Rows from block 2 of the text decoder, named by matrix and row number. Rows with one number belong to one attention dimension. Each number is 500 + 25 x the weight over its row's rms, rounded and kept within 0 to 999. All counts start at 0. Numbers have three digits each. After the name is the row's rms in percent of the matrix's.
# q: cross-attention query (decoder.blocks.2.cross_attn.q.weight, 240x256), inputs 128-191
# k: cross-attention key (decoder.blocks.2.cross_attn.k.weight, 240x768), inputs 140-209
q.39 105:591500510554486470508500502504509441500500495488483498493501512490517493492485458503492520502493529502503523493495491496491492497500494480509520500502501553525507490510504523496404486496508495
k.39 110:499567486504501489522499526511503523507515517504547500499525503498505501496493501483500504497512494492422501503502469493491500500483501517501495493504500502475501510492490472502514500508499498505513506501500510
q.40 101:512500494523502560498496497502488500499453509501483506504499487518484465500510498500504489498493534500506505500510500554419496497505489512516498493500521495557501502500507553500435497449511501
k.40 113:504489524510487509488499507461500500527503464499499505492504500509499496501494498485510511500500497494500503503489503501503498500511500433503500495435592485497503501453503515518500522495489490511497502515506499
q.41 064:475500501504499488431498503497500450488478488503495500573501538554508545517525498501490494422548531487507496513496501517597529512500519499524499509390492496525494512505504499494521506461491508
k.41 084:497526502497497497497505500463482499497473501494498497499484502486490501489499501499501500495536473505492494543500503501491503519472480598508498501484470502550479498450500507500504505485517496488502503503485613
q.42 059:481498534534503509543493491490500506501469489521527500525502499503518517474499441500500509500504505511501514501475500503467497495494566462529510506497526500474500460457517497555507528489507528
k.42 087:512510476499502499497491497559494473504483478500499506500492504500485500492483501472505485501489494496431503489507530499511499486503495584500505502577501498521508502546511500502497501501491489505500499496500528
q.43 082:548500499602536478542501500499510501505548497499517501500498498499521522480500494500515494497500537504493495508492495588518507499502462526506503492496501500509490485500500502506503503471499492
k.43 094:525393500488552500499500543503499494499498504498501487492500504497475505546521502499493498499503503460497514504504502525500497512549501525498506499508445501476473480500491507521530518482502499498491513501500466
q.44 084:474498504492504513496500498500407499501495534500541513490500513506521512498499493500499501497500449508497503502491491485496503497500507533500501499497500500479501484498495500507505527507483504
k.44 094:499499507500501501505498500515498502502505501504500461499457501494499504524509500504483501500540550501495507482502508500540500519501500546505500526536517497494500502511528497500498490547508497505499498502501526
q.45 110:549499487500531502498506480516487463539498495503499492500509486492477469502446490500500501515491493503503512497487499545477598493500503411525500504510497540483508501497500525498501522529518431
k.45 139:499513500523488500499499440504476525525506499490501498500527492502489500533502500481495492497506496485492493503501503501503496513446510548503507509475518497512505505491497503499508497513477500500506504478500502
q.46 051:514505500498513483499515502518500492500497486506511497689494499521597496500515500486509515526497488502500515474500495473440496489498509500529491500497495529508478501502495523529510497500509500
k.46 088:495501525499501495467500505503496507509508499489479491489502491501501492472459497503506500501506534507510496492499486503499501494498501384497500500485500498553457507476576494499502496502523499502500481513501536
q.47 109:486482524500482502504506502494492497502509489465499497533499523492526511499500484498507501491456500513499503497499499471501531491499458476506506500492501479499509499417479448542494497477513473
k.47 126:505501490499503496464495504419495460524499509508488499503489500490498500502500504506391500500534500513496522497503529500486497499512500538485501500507494512551495502489511500471461486499525495504500500497504500
q.48 068:495499513500496498571498485496508473499510499447481492475495495502497465506448447500537429522499502501504486505509518484525501494487496522482507548521503496505531525519500409445494510390482502
k.48 075:493429503489497500500498500518500502493503535508507515514506496459501516499499502507525495492501497572520493500488500505501501503457499528500499426544522497494481502475550499484429481501450483490500470515500542
q.49 223:500509459485543512498501509500501501504531518488516501500516505499451501499539482500500521500504446512529503473524482498500498497501500453501500498512537513497504415513507535532534494490500499
k.49 119:503496567492498505452494510493486500492504498506561504498511549501493504506499499493536500502521493499516500502503488500497500506502494407462510493490548518494487501500496484500500502494502489480516507513517506
q.50 040:525478503500493515491510506499532494459530504500508495466498544470554488502502527489510494515501500510505512490506527465486494519495513501500496500495501515466486499511525506460502507535505564
k.50 081:501489484495501500509497487501538500498500506487483484512500502500499556488501504504501500505486513500477504508500495499498503499491498436499499503505471474496506500500507481509495495498470500506499501520486458
q.51 072:509475503498497502491538503500495446489499507500514497502511496504519566511500552501494499506443512506492496501496482477439512500508506503508497499502515488497512500506498500504519505496507436
k.51 085:503562500498532538499512502502499511503502492508501492492515497524518492499500499455521502514504489494555507499489511502502487500498507500491451498681507508499493520509498540507507510488501533497492532495429498
q.52 049:508502503502501473493509496499498499533510504485505520516500507500500482487491509501499499499510509503513503530498476551472513499501505498462497500480497526518497507529489484490553444515500510
k.52 055:481525500473497496502499574501496541472503511521475516495485521505508501500496500501504490497495500496511510504496511501500517500503494497497493504519529501442515490500507494499500474489509497478502524505511414
q.53 032:502500505480554509489495498503502509500560492443489507499510502536497536496500528497486500492500480512491471518506465439429500499501502529480500536484489502602501465480516492500510524501492535
k.53 058:501488493511500498489503526493500505492497500500499476501501485491512501507514497501493500540517465502455503486492498504495500499429514518500489508500538500501499500490339495463504501495500502501503508514493565
q.54 085:500499495500507456500500502502516498498426512501537499499497495500492499498499456498481499513499499525500509550530500467491512501499514482476500490483497503515501502484504486500504498507500501
k.54 089:519529496499498501450502501493494493500491500498494492515489500499515496500498521497500505481523457519528467498501496493500503545394502550508493500292502488487499478498620495488517503500501492506494532523530570
q.55 143:504486484506504494448495477481484517500459505512463491544502504514500492499500498509501488530497500504499492458518508495304467500500503510511501499476501491515492502459486497590510498502487502
k.55 126:516498478502505479472498479500485494496471484499496464527530494497583478476491517534479506507513497500514495497498519503500499500512466403494500480493496514497504510500507497502519539504466500503500499525512483
q.56 137:461490464483530498498500502485501565505513502491506504461516493501499517491487495509504532543503506547507502491495488456487502501492500491529500505622499488500500441484514501508556495471512506
k.56 104:503576517495513501517511500495505504514500500496501487484513521510510514499541452519499510490498500499400496499497554496522501504471465471472515486515507510461507497513504480502501518514500507481498471512501433
q.57 126:499502498512505524501419499500497478493612499503494508492515493543548496500501481524504508492495506507503510509499486446510491547503504501500516498488514485498491504501506487504506514497471504
k.57 108:498509500477448505558500504499504538500482510492530487405490495500498504526479519501517504505495617498421508495502508500534498522525477533501524502531542559505535525483569502541514488501568500501500477489477537
q.58 057:510501513497495498500509475497508483496456497499515499550504496526489500505490612499489504499499495496503491486548525477556512497502464500483503500482500502494500510525500506503544495497503495
k.58 070:493656501516501503503478511503499530495511499499507500506500507420497500501494501499498491487485512494473473507495537508500496495518494495502501509451517503527482459525508506506555504481500484521502534500499527
q.59 074:483501505574500501501502494501502485498454498505474504515515499497505509501510538506495497497493500538440427505499495487502510512502491503497509449498510488513503499481498480501521509517493503
k.59 072:497532513505500498486500499511503463503500500502496498499505552502501528527496506512508501502521537487512485479500482501493471502494514508493500497501503504435503496501435497501490608497500507529502478527498519
q.60 089:503524492507503463545500499502498499504478506520499494514502432502488501494498503495499496430511504499494508539498495508494500495502505500433504493501492500520506572500530505437504487508490462
k.60 088:494502499481499533498497521514504448509513457492497483486496502496490493493500506436500501500500500500488497500499500501505499499440511498499503501403502509478500504499514515498548498485501499499500450508483620
q.61 089:511494501501443499500503489482504498520438486493488501488501499489498498508457506504502500514500506490499501500478501501580495511499506500458491500504502507485499529498499496446389511509500491
k.61 107:467513502500502501529494498541494533500499491501507497441503499511509501500502499471497500501497500508500502489500494504507501480492518561513502500379503500485494518486515496505496503505500497500494559500507531
q.62 062:495486526514500507502497499513497507508500477517490488513496502468487500501499523500493496501512517516500496501485504540491517497522514513500500509501500502487454487496485535508492500487522500
k.62 087:500545469537483513442499508467498497500506472496500500500488479491492510503511501500500491500495445476639488500496507500514514538492504480503500520476495497554490482495502505500496505498499487524500612498503503
q.63 068:480500506499500501500503497495500500527511473501476503510507506506476510502560497500500507503495508501505495498504492478509484522500515498474522497517503471498508463488501500512437495519513486
k.63 083:499513504514476498502517500443507511505506504499501502514504478504507500500500502448499500500495494507508499499469484493500508505360505498510512500281502484478502500500427501491526495494508498500492517497499495
q.64 067:513519500467485461538504472496501493500477509468543504508495507647478494528473499493451502498521526500524540503500484482504495485502491498498501464510502531440494498510502506502545499545466499
k.64 086:500593502503502494502502502494517542503501499509504498507483492505502513510500500502485501479500498502467500500500451500502501502605530592500502507377503502499487501498540500504476501486481504520501462496499497
q.65 084:500501509501493501471500504500492530496508504574473491472492494460523498501487409518500501497499505506479500516478502571501479518498499492486519480500496520505504510498506501513375494449492505
k.65 083:428498532500507500480501509470509501496500497490525500499500495507500504503501500549496501503506478545504499501505509496518499489502516462498498500522496492478507516499484505499496501510500499500497490500497399
q.66 093:504500501499495503499495498506495495502496560525493505467509490512502496501502494504507501578497511474522512499505507486401507484502519512498512506485516438546574478502484473500508485502501494
k.66 087:496465500502494497505501497504498507498471489497501501501450504494502496500497499549470501515500457499513502519508499506515516503501463518500499482531499499500504501509509483504426488482542491491489498542500518
q.67 036:517502499518501502523509497499493488494511527498499474327490415596524501472504489500484497503510500475509526500494499462529498508500523501487498501509498500473499495505488521502526434491501515
k.67 080:500479501494489500504502508522520535501503510487515499496504500496503499508500499499505499504496509502569497499501500486501497500442506507524497507656504492496500498505523498499493500500515509501500500517492578
q.68 041:506500528495497531500499497501487456516495502543521473496492506511475528500502495506496489652502485477497497516505500501500471500503512498493500499497499489455500502411499490434496487500499484
k.68 082:502503500496493502504509501528514501487490495509505504497494506499484503499500496500512501498489506502532499498504513511511494484342497489501497501670500497505503500507500499501418509498499493499451509500506498
q.69 107:506528518501497490504497530526532505497527489497496434499505441475494482493507517505495500461500486500531491538497508500487488504504508504490507508500502504498519500499502454478468500501501513
k.69 099:498506499500501500504501479522565517499499499502466493546491502494488502474500500499500502494500498499494500501499477501519501499494492505489499495504469500478504501500528498501468496499501492499500478533500472
q.70 081:525514500499501521599500542513520503494536509503496500493496498506405500484494472499417502453499503462497505500462493498492497501499519500498500498496496490511473502493503531501501463512501493
k.70 083:522349515500492495500500498500496500500464501495493501501491496507500499457482502506499517496501492496389502502500482500498520501501497508500512498418492479485500516500554490492483499503508496494500433501515534
q.71 069:490504498503491487497500500494501500507530488427508479527506494514500504500498537505509514500488636480510537507514497484538540491503473509498503542487496494494500498495497431477547491498491487
k.71 079:501492500505523487504514498500500501551485491507498485495526503500501500490532504538493500499501500492462499499511518498497503500496500654491475505429500501557500502499489500500504491501490510500500558491471467
q.72 049:499490469481509501503501500482499500502491524499498503502489504513470423502388557495523499462500502471499521473437526537419500498500501498503494518502499514508478502513510530502523436502504512
k.72 064:500495498493492482498499502512510486500493504501526502500499499499501508505505501543495500513485500501472500501498501493509525479567493563504488500521520504500500506578592501489497500505482501485498487500498501
q.73 044:460500501498511509466479502500503473505453498488477500422494507465511386545500497526501483503500473512490486494501434482485515491489486499534504478500523523481500501500508520508517501482500500
k.73 065:498623497501500500511488480522468495501498501503529509443520508501493499500495494502504511484500486500574493500505508505498494492467486502502504500638502554465521516514571500526490498509479485499532571503501510
q.74 044:500507520501494523497503501499500500476486515484501493499499499438455483499500533499485445498495501493499502504491467576475479509500494493447500491500484507504501500519504502493495500500471413
k.74 064:499513530462510485472489510510511508500500491501446499502497491497496502504497490507496505481502500502501500498498484493544505522496499456496500500451502511503492500493498499498511501498487485499493485503501505
q.75 037:498500498439514499499525501530520496482498500494487492467489596503513486472500519499495501479501452517500512498497493475476487502503420523487502500489487510499510505512488510503436504495471492
k.75 064:499504503520500491497500490297494518500499494503500490496505498512507514499495499503493501454494486515484504502506492487512524495527504472503503496462508496492478468514507538488510503500502499504503498503506528
q.76 118:471499510506502507502504499507500567499473510502501502456500502465474605496498483499501496500526496503500481494506501477508482502498512498500505498475500505507512476505499514454479499427509377
k.76 134:487344501443510495527498502473501500500501495497494532507502504498502490501502500518506500501503497539416507495500503509509500531330492499500501476485495500483500506497478502499499500497518501495500500510489515
q.77 065:529500499508502524505480467500492509499459510495444500502500472485489503508500503505500494492500508498501535498510490492568515489505519490499509516503503497496497501515497533503523504441503486
k.77 068:463494486478510457502494500503501514484500506527466501504482566498486486504502501505496500501497500483565492498501522472488528500456486474510476502521506504506496507500549508500512474507481511496504482496493523
q.78 078:500505545494489500502485455464488459520482501496500514494499468488512495512500479499524488530489521501475501516508503503532496498525492500495483496506500500525473523476503499346473506499476494
k.78 087:484447503494515503477498503503500499498498505496530506495500521484500500501490501481506500499500498497524486502499487525505498505491527539512500503336502495506500501510487502496518478498503489501499482500500500
q.79 065:492500422501461484506500496482513539498508398522527504524509510504493468565544538500495493469509523498483487501500489496514521506490405508500499497520512458567483482541499460476509505535526496
k.79 075:495556501502507496508506501572501500518509500503498502529534522493497499506514500499486501513499500443479500495501478523489487503533495634500509505485535511508512496488442493495489501507513498505490536497499483
q.80 146:499502497503498520501498508482508499499506492502498454493494499552493498534502500500501488501556518501499498570503504538498526491500502488517539500492500496506499499461503511498502513534488522
k.80 097:488505512535500486497505500497497486498561499497500441468501496502526501458503500498500499486502513502527481499507531506495480511560471431501500499617511506448497496502520512506482500503481492524498483500582499
q.81 088:537498498515495506515500457521503461477503496500501489501499490531501514526440509458499500524501499436478475496532514415591482502504503482495497509499501557467487607501496512493465501494501503
k.81 080:501593500483506500515500504514488506501502499511517499484499500481500498488491506492500502531507491478497502496507500500498503500445488501512499498307593518497506494498500508510499498505476510497500641506498522
q.82 071:471502540517501485500491495509500509497498509509494476536499502531496574503497516504497500501496489500497443501496503499512502543500487506492500517435475510505498509470498495508480500502500513
k.82 079:485489504499511466503501517486493490477493500500483508504472530516504482506502495492491497539444568497502481479471519475541501516534517424491498498561515500509503500495499519508493507501493499499498500515500537
q.83 166:494498493525522503506425500502503500500487491454500497510500502435474471500502492498522521487489493547495530492552444481496475488499494500510502510501502497494513465516501500466503502444498515
k.83 113:493456509427510475454499527501499501506502510512534506500438509502498495495484484497499500495523508500487508509491515492564498505454514550506496518484382511499503498497508493496497514481488500499512514495494487