From a checkpoint of a small image captioner.
Model: 12.7M parameters, 64-pixel images, encoder arch resnet_bottleneck, encoder norm batchnorm, encoder activation silu, encoder depths [3, 3, 3], encoder widths [192, 384, 768], decoder width 256, decoder layers 7, decoder norm layernorm, decoder activation squared_relu.
Data: 22605 training examples, 8.9 epochs.
Rows from block 3 of the image encoder of a small image captioner, named by matrix and row number. Rows with one number belong to one channel. Each number is 128 + 24 x the weight over its row's rms, rounded and kept within 0 to 255. All counts start at 0. Numbers have three digits each. After the name is the row's rms in percent of the matrix's.
Before each channel's rows are labels from the 100 images, of 14976, where the channel reaches its highest value: "responds to" is what is common among them. Only what is clearly more common there than usual is listed. The data: photos of plants and fungi (iNaturalist). In brackets: how many of the 100.
# convs1: 3x3 conv, stride 2 (encoder.blocks.3.convs.1.weight, 96x96x3x3, each kernel summed), inputs 0-95
# convs2: expand pointwise conv (encoder.blocks.3.convs.2.weight, 384x96x1x1, transposed), outputs 0-95

responds to: order Asterales (56); family: Asteraceae (56)
convs1.28 113:117136151125103166115119072137097117138144124115142131121146123140115134122140135130163115147128151090255131117124151133130137158113151127162143131141130125129123107130124133128138127130142122122149126134108110106132123138140144117106121130132115153121121103116120118102150083121063133134
convs2.28 125:125132133132129047138129123134131159118127148124124132138095131129131081128126127103163127125119126143131130132129127132128130128126068127137169126065129134127126129134113134127107130120119121128122130114189128154066123130130127132129085126126118149129126042156124125114130142175124198129

responds to: order Asterales (51); family: Asteraceae (51)
convs1.30 079:156142129099139095136120171123135114122135098115147162112137134137151132144135103121198134127174133124085128116150153125126074135142122119118136129146149169105147156101121108138145177151083108115087127113122120093078194101140134153147148134131081134127154115112085116172135134117116121155
convs2.30 066:082128110093076131087133121138135132122124120139086116119127127167128128151125125110131129113131109128164117128143125133139168124128126128129138105120130208126132121128156144181127128123133128128128149074133135084130128134139129074132127128121172128128116130127154132128124137125128151034

responds to: order Lamiales (28)
convs1.39 111:096114115087101122133185125107147134100127128136119120128141142139111113137116119115129117110163119118138138103180128109122117122127125134121112117133166129143132104148236160140140123141174122114103134128135103131100141151129118170126115105154112157122127124098136125074113121201160079116
convs2.39 096:046130148122171162150115102127134132152134129212131128102131103122132147116149128125092145126097111129136128124117125154111255157126197128127138132143127127125137125127127134142157132120125122134108126140131142129076128127118181077126069128137091121065127129173125119095121152132160146140

responds to: order Lamiales (27)
convs1.56 100:096126127121101094128158123149171112124170137090140153139158127128119120127162164122121121124131121103088142140116126123117165099104139125110109185128162132124119135102146194094136143153097126130111108119107131114143126079116154100115123105164144199099103139116087102119123171127112083146
convs2.56 115:082125110143129132170129124112117131062167128125083124129137165132128139139212128131110171127120141109126131162128130123124131079105117127137188140105130123125127172101188127142127099129127139106124055141096128122139103137130127179137129085132076130104111154131167151109121131171123159180

responds to: order Asterales (29); family: Asteraceae (29)
convs1.34 095:101140134138101151113173157163122125169104153141135135139128123106116157164089136156120127121124126109144106087161149113140162108131105125139114138115131152112113136143130129078123169100138113105109131068157126135166115126125056167112141158097177183156111127109138110158119153119109102133
convs2.34 108:094106137126121151121131128107149137132118127119215125134129112127109079127160149084126124139136121129087128113123147123128123136128131123126108118109102125131117127128123121061133128144135127131136124131213131138124130127145126134172112128143128123129122144131122124128133129145129225125

responds to: order Asterales (29); order Ranunculales (25)
convs1.5 111:116146169129176105124141158114148108164124134077156077117091129135125130094129102062143126144146155117215116088140123124176147165105124121139126132116183117151130131137132139183124128140122131109140116125125144125128140110113146071153125162141146120123143125128144110127127099112136118148
convs2.5 086:140129170159124128117126121172077128126108128135130131156088115140125162131184145086138117129121128160128137125166164092121135057128137119132122128132134127141123136160162119114128143128120165087151105119113116100128133113173134129134131122119136125110125134117124147092119056136141131157

responds to: order Asterales (49); family: Asteraceae (49)
convs1.81 093:138101102117131118115132209106140106131136144086154180124125114141118099118186111075127123173169127116113123126175178118145116094116140123151115137127156150128120142102128143131120128125111137138146125086078116100138149105135091115117110095164129129127137095096161085112132155115143126142
convs2.81 096:107133140130126124175148135136065126120144123124124136106176120079114128111130126119126131158127122131116128146049229130132107134133142133128160166115129137122142131127130125075126127120128128151128117137121099145141106090176145124129070100125112125161128138181123122123137107132109114123

responds to: order Lamiales (26)
convs1.71 106:114165167104114099125236067135114145162125115114131108133140110119155140131126123127117132160127141141139135117149121144116107120118117160122113097159129161123151132160118098169145131132218142111139127118094122097108119116121089132100142147110135142128132121144092114108129142119137162132
convs2.71 103:145122140089127107120128180139148120122129143102137102187135139147094109139118128128077159127126133158164129130151117105131255126138130140120125124128128129126120129124133134124178125141130127109131154141140131128129131126129121051102134128128059128132132142121172124156131127180133116139

responds to: order Boraginales (26); family: Boraginaceae (26)
convs1.27 073:106116125132124147130123141124102123145114134095141135110178141127099125125140135107093145118137102135134132110150128096111107171145142118126140133141133105133141120103135104128116153121097106116199149139095109103138168098129110136141115115195062115106089165115136134101139109204134068114
convs2.27 111:138123127133115107109072127129128132117099129204127132128108151103128128106126155117118129128075122180138128119115130138125143127124154127114096127131061127127118130102156116132116106115117131128123129129147152112111128065169134124124131131109105130002145147000123136127133131128138145122

responds to: order Lamiales (25)
convs1.72 091:108137145121126147110110120079139109122099125135114096147211117122104131130130134128134167128101172079148119132111107154141126135123115124079120139121119101109134109090160153127123121138127126119125098132118096115132088125114140106118099112162114141101140117106125084127146223089119083130
convs2.72 101:125116122140128128121248138124116138101120125119129125121120128128149131131143134129145126127121127128120129129130134121121126077118103157146045123144131147129128128104117130097134098134127198125125114157145136129146162110142128126159120134100158133130130132076136098117064128136116145137

responds to: order Asterales (62); family: Asteraceae (62)
convs1.86 083:124070161114122134130104175118153143155111139121132096132157120134131114137089126204164153150120134112206133119146129141087144140178154121088136145113152120129148118099124107150135131120120119140140126109135112124097128136131068137119074173143117103125123147117135137135130127154121167096
convs2.86 106:148129139125128123125126132129150142129129098118130128127100134131127104115140149151109128129127119137135126128110122120122125116122134130132081127126151124128138131120165123104098131128130128123112118148249127122113128120131127129129128123136115128128133000127098218184128128129136094128

responds to: order Asterales (35); family: Asteraceae (34)
convs1.7 090:110138142120099100142136141136122140124138134134131146128111129153147120129103110124136130130108127174148133185144080127121123144143128189177156113109089117136121120118131137077101224103157117112151115109096131148141140115137102091100087065118132132131107145114160168131119111142139112136
convs2.7 078:140072126090164133098126132126111000128143127131117142113122097103094158126128128123123150140020136128100136125132126137136129125125128128096143129152135133128126128128135120127125128115132099123113127113133128130103128130128078143133134129118125128128120000123128129127135105130134117118

responds to: order Asterales (47); family: Asteraceae (47)
convs1.16 095:100126106114151080125139143149141139130091090117103121125144134134131142104152118114115134128114116110199115092147223113097141121073146170136132185134098133108112096132173121156112142124134127135116130107153120072171114137132103140132126130124105114124150139159101124114128105117134127144
convs2.16 098:130129088152128125123120131153118126138130108127161101135134143122142145132115126088110131140119131132127106128129128146185150178117151129134125139113133120111122138101133134175128128122125112047122129133129127116108140116119124136131104150151127136128205140110120097228144128140133107129

responds to: order Lamiales (28)
convs1.53 106:141180123161118101137234132122121136131152107123148118118143155123129122084109133146158151154119137114124124149154138130119119128114120115147127109162102137128137130113202136127153096141192099116102122127113112145131107121158158170154098149173095106142119121119125120098115101128139105122
convs2.53 114:131087140113124135130102124128129143133127122156080137122182129123145112136068130132090091128128127097124130116128147136129218164123127208129128136123130124136130161126119102146129127154125174128134138128123058129111125101128128134201117127157109148129132085127095139128128118128128135171

responds to: order Lamiales (29); family: Lamiaceae (26)
convs1.57 113:111142116127094118128074105166112148098107124110127097142117103145108171126112125095127109120117120100126152119127120131110145117109137124127104112139143086157128139140117102109163096117116111097114130094157125138146122119124113197130131122145179148112125127068145186092111168196099161126
convs2.57 097:119101128121106143121142130103129119109173136165126132107128114129128142130128127085129128129127128107126124096128128179153138125143167157141130128128128136152160152132107126115179128025130138134128128098127129161111120104094125129135109141106132128138107115120119124127123157135156129122

responds to: order Asterales (41); family: Asteraceae (40)
convs1.10 083:116121099179134139137104141133108097131106161130098147171140135152177109118098114105137172193140128127143083109153147112133122131089115150176071130107081144113110127120155140120132118136155079128136119087127132131114166153121115113143138100128095112174131132129151135139121144152076127119
convs2.10 080:123123163142109105125111130128140089132129129127000140115129152136187102124134127118121123131131129128132128139126151134128138148095118129207130127129104129129131128120127128094099128140130124148073142100195168153142128127121200138128134128194102128128135112130115127129130144145126131138

responds to: order Asterales (39); family: Asteraceae (39)
convs1.2 111:196129140136157165123120102143114125131094138153119121116170107120121160119218097120123134109116124129090121125111079094147192126095095145137125135124175147120119139136147180168111113128133121109108104112127095125188119119135133104129130146111144135123116135132124138115135129093156106113
convs2.2 097:098229220144129122130131190116103133125064131164136135163140134162131133099128127129133141128150131133119129125127158131131126118128121127127157106108129128118128124095085149037121128115130140146128075124100111127050128044124134150102073128154127128168099171128123127188132128107115130096

responds to: order Lamiales (37)
convs1.95 114:124134129141087162153116117108177126116125164147129112148117150122138119118109136119156144138097119133105112113143128112129140133106076166118163143114132134090133132106128129130100123125130137130164219141093112143118122103153105142131135143176140125128154120115106143117134144234160154114
convs2.95 105:121126125135136130124142132130127126126139133102129133095131133176130123149122128128150074131130133120117134133174089143129151129171115126094157105153178136201104125109128192128127135148110122128112127126134154129128128128171133057129143125128166124127139134164034106149126206129128125151

responds to: order Lamiales (26)
convs1.62 076:147120164151147156132113068151168089122117154151141130151099114128133141181114152085140131146102143140088144146133108116146130099187098156109125160117125137091136151101136120129136129135170123115122081144130133135116104124144095095148136179097145076155132146159117125134173140131117095111
convs2.62 087:110124118121124101131114112133134132188049128145098130145128085133128063173138116163127152129125110127134128108128139126130128156127122127181131134133080128130154125128100141136129131127135132129143137132130104125115124137112110200126132155123122128151120130152130144158111128117147140138

responds to: order: Lamiales (29); order Boraginales (25); family: Boraginaceae (25)
convs1.21 095:100134122118130152125122148131237089131135135130133098093119093099123118140112095107151127143129121128086136113124105130124132111138092135114145099166192126113114119124141168183151115125116137137148149164130115134146121119117143103116124104165102145106170138151147133139141096119088172140
convs2.21 092:128062126131133149127110125131090125126117132131135154135101101133135074144132107129142113126121127124129139128138125128154122123119133134128192128136161128135126117107151000134136147143133119151105131124114094179211128138106129113130137129166115128125127100133124142101144129129132086130

responds to: order Asterales (34)
convs1.49 122:128118133113109113149164131143140131148108136169144155089105124116127120171157125131123136155114169132086136152104122125127111195214124130161129098132164107103144128158114116115106133129166132099091117128158134156117071137124149108133133140113148091124150141132092123121144086077128154124
convs2.49 111:181127134137125201128096158133139127128132141115143120136162083134177130166078149106108142132095139129122145135148106101130108159116130133133135142105099152136123113143132140079170132131098120135117126142102145124124127103140126128136140105114143093118138155126125127141133094128130098145

responds to: order Asterales (47); family: Asteraceae (47)
convs1.88 115:203109129138151084144127096124111135147136139128124104126104113137160126095122126226110135130163118117243128111170156124104124114125124140166127153114107122133120130115135137147122131127112138156098110118135109104097115125127105135128114146110141126144141100131133122123121139138144149104
convs2.88 112:112128101140129134135133130161083139128142117155136128122131141128130127166153154072126128125144162110128148129155125126126112156140183132129122166108129120124131129108130123134146125143130110000120111140240132191105154114113129130148127128141127117117107033145151190206128058130130144131

responds to: order Asterales (29); family: Asteraceae (27)
convs1.17 079:155126130103165083136160119138131116129092149164115110101098092117134142146090116106150120068144089154172148133120114123146147130124099095166140134128157137122095095095158114109125154120135145131094141121104127158138142143109117122133127154130091088075131159124117093154190109133096148151
convs2.17 098:128134125152126159128145139146154104128106130119133136100140118129128126154145190103081129139142083112136124128127144118134163126121130128120163155114127128130135129127129096123127127133109057123126120136149128128123128128114130120123129137126146119129119034114129134121154095143144043159

responds to: order Asterales (27); family: Asteraceae (27)
convs1.23 086:120132122104108131135123128111102073180080085100120130132077142132123135093142152153169120091086114122163146154098165100158126116110157147173141130126154129127118139174127137164144120143140152103179140123114139137116166138099115133181144124131086092156126127100126142136109119128102113144
convs2.23 081:128133144103116141127120119137098128128119124117175116146127122136131181124125141225126140130130175107126123136163127137128150062108172122135131102102129106122133112119074161124131103137170128092125150140136106107112128126132128102125125211130127130132078187078155132113109133119129130124

responds to: order Lamiales (25)
convs1.38 114:127092118122112107122151133117172099072148116116123106171188126139142145116129115110112114104122171111110122119123090144133160130127129126126121157096115098124123126071140144160134119139157131117140073169135113102111137149145142122165136148152100080139126121103167153153148206141111122127
convs2.38 109:124131138153105122138128128095143143106096114073187125140095121134134130069082128096089169128121127101127128163133107133128104114136167122131137150115126128074128144130124123132195118137125174116128145132130132127132146146167097113172123139139120140114125122136132132128128113128130100162

responds to: order Lamiales (37)
convs1.66 091:119110129115169143134165137125207125107072130090150107137125100138118128108162094137134114117121116136111130140163096136131178176106129155125126140132116139086106139108127146128106124128146119114150139121104104155131140133123115094118138127165114112113139121103199151136119124206081130125
convs2.66 099:137128151129119101147128122129124127138097117148129149070158126127132122229134121129102139154134121131126128152124150058143128111126098100108191109095104139128152128118125145106135134097104155128128126131166125140113128144125080108122141120129133130142128137127072090129120121128121177090

responds to: order Lamiales (31)
convs1.22 090:177127100113117123121145123143162153128131149152206152136162133154117116088159098123125122101154095141132120116155114124152139129118117078114139089072137119112109161120150123118096177152165129124155121147099131142117138134109152145134115127108092116140133133102124123068158162145172152095
convs2.22 101:108155178120126100137082110130151129139101128105129209152113113114090087114135126129130117128128137141176238134127117114082110132141178128113117127148128140129136119212181109120130130132110115128128112144098111112175128047109127142146129123116129123132159148142196135128142108163085115135

responds to: order Lamiales (32); family: Lamiaceae (25)
convs1.35 092:158095114134107120118165129084107092135128123097114112103151131122145125110131088098141123119144117142156135128137144158110110070141106086083133099123142121114137120101143151093084150142130104124110122114123135114109135130113167127156118155119082076143127124141145124135193204129114099092
convs2.35 122:132127232121135123134132180128146129194128164143120116127126125164135129196103140119128133128129126119120134133090140141078135157126131146137136151102138099160130161129129126128125134126080124134133124134126126140200081089132131109121126110128109144126131135117121125129124122142127136121

responds to: order Lamiales (27)
convs1.47 087:142127143139102138132174081144237125102130109108119151134141147125122130090107129120148112144117113147116130115148121130078159140119138100144131133144159147124134102119148117109126118133112105108118112117134104177117129136139148111119104129232095100119114141088107114132145135135139120130
convs2.47 133:125111118134108122132131128154130128122159114204187125128128128124120128140118128097122124147105124133130128111130128200148115136127127130129207132124120126117167148128125140129104131127116095129120133119111132121087130100132133176132140150130122115110124129139116144126128134148132128128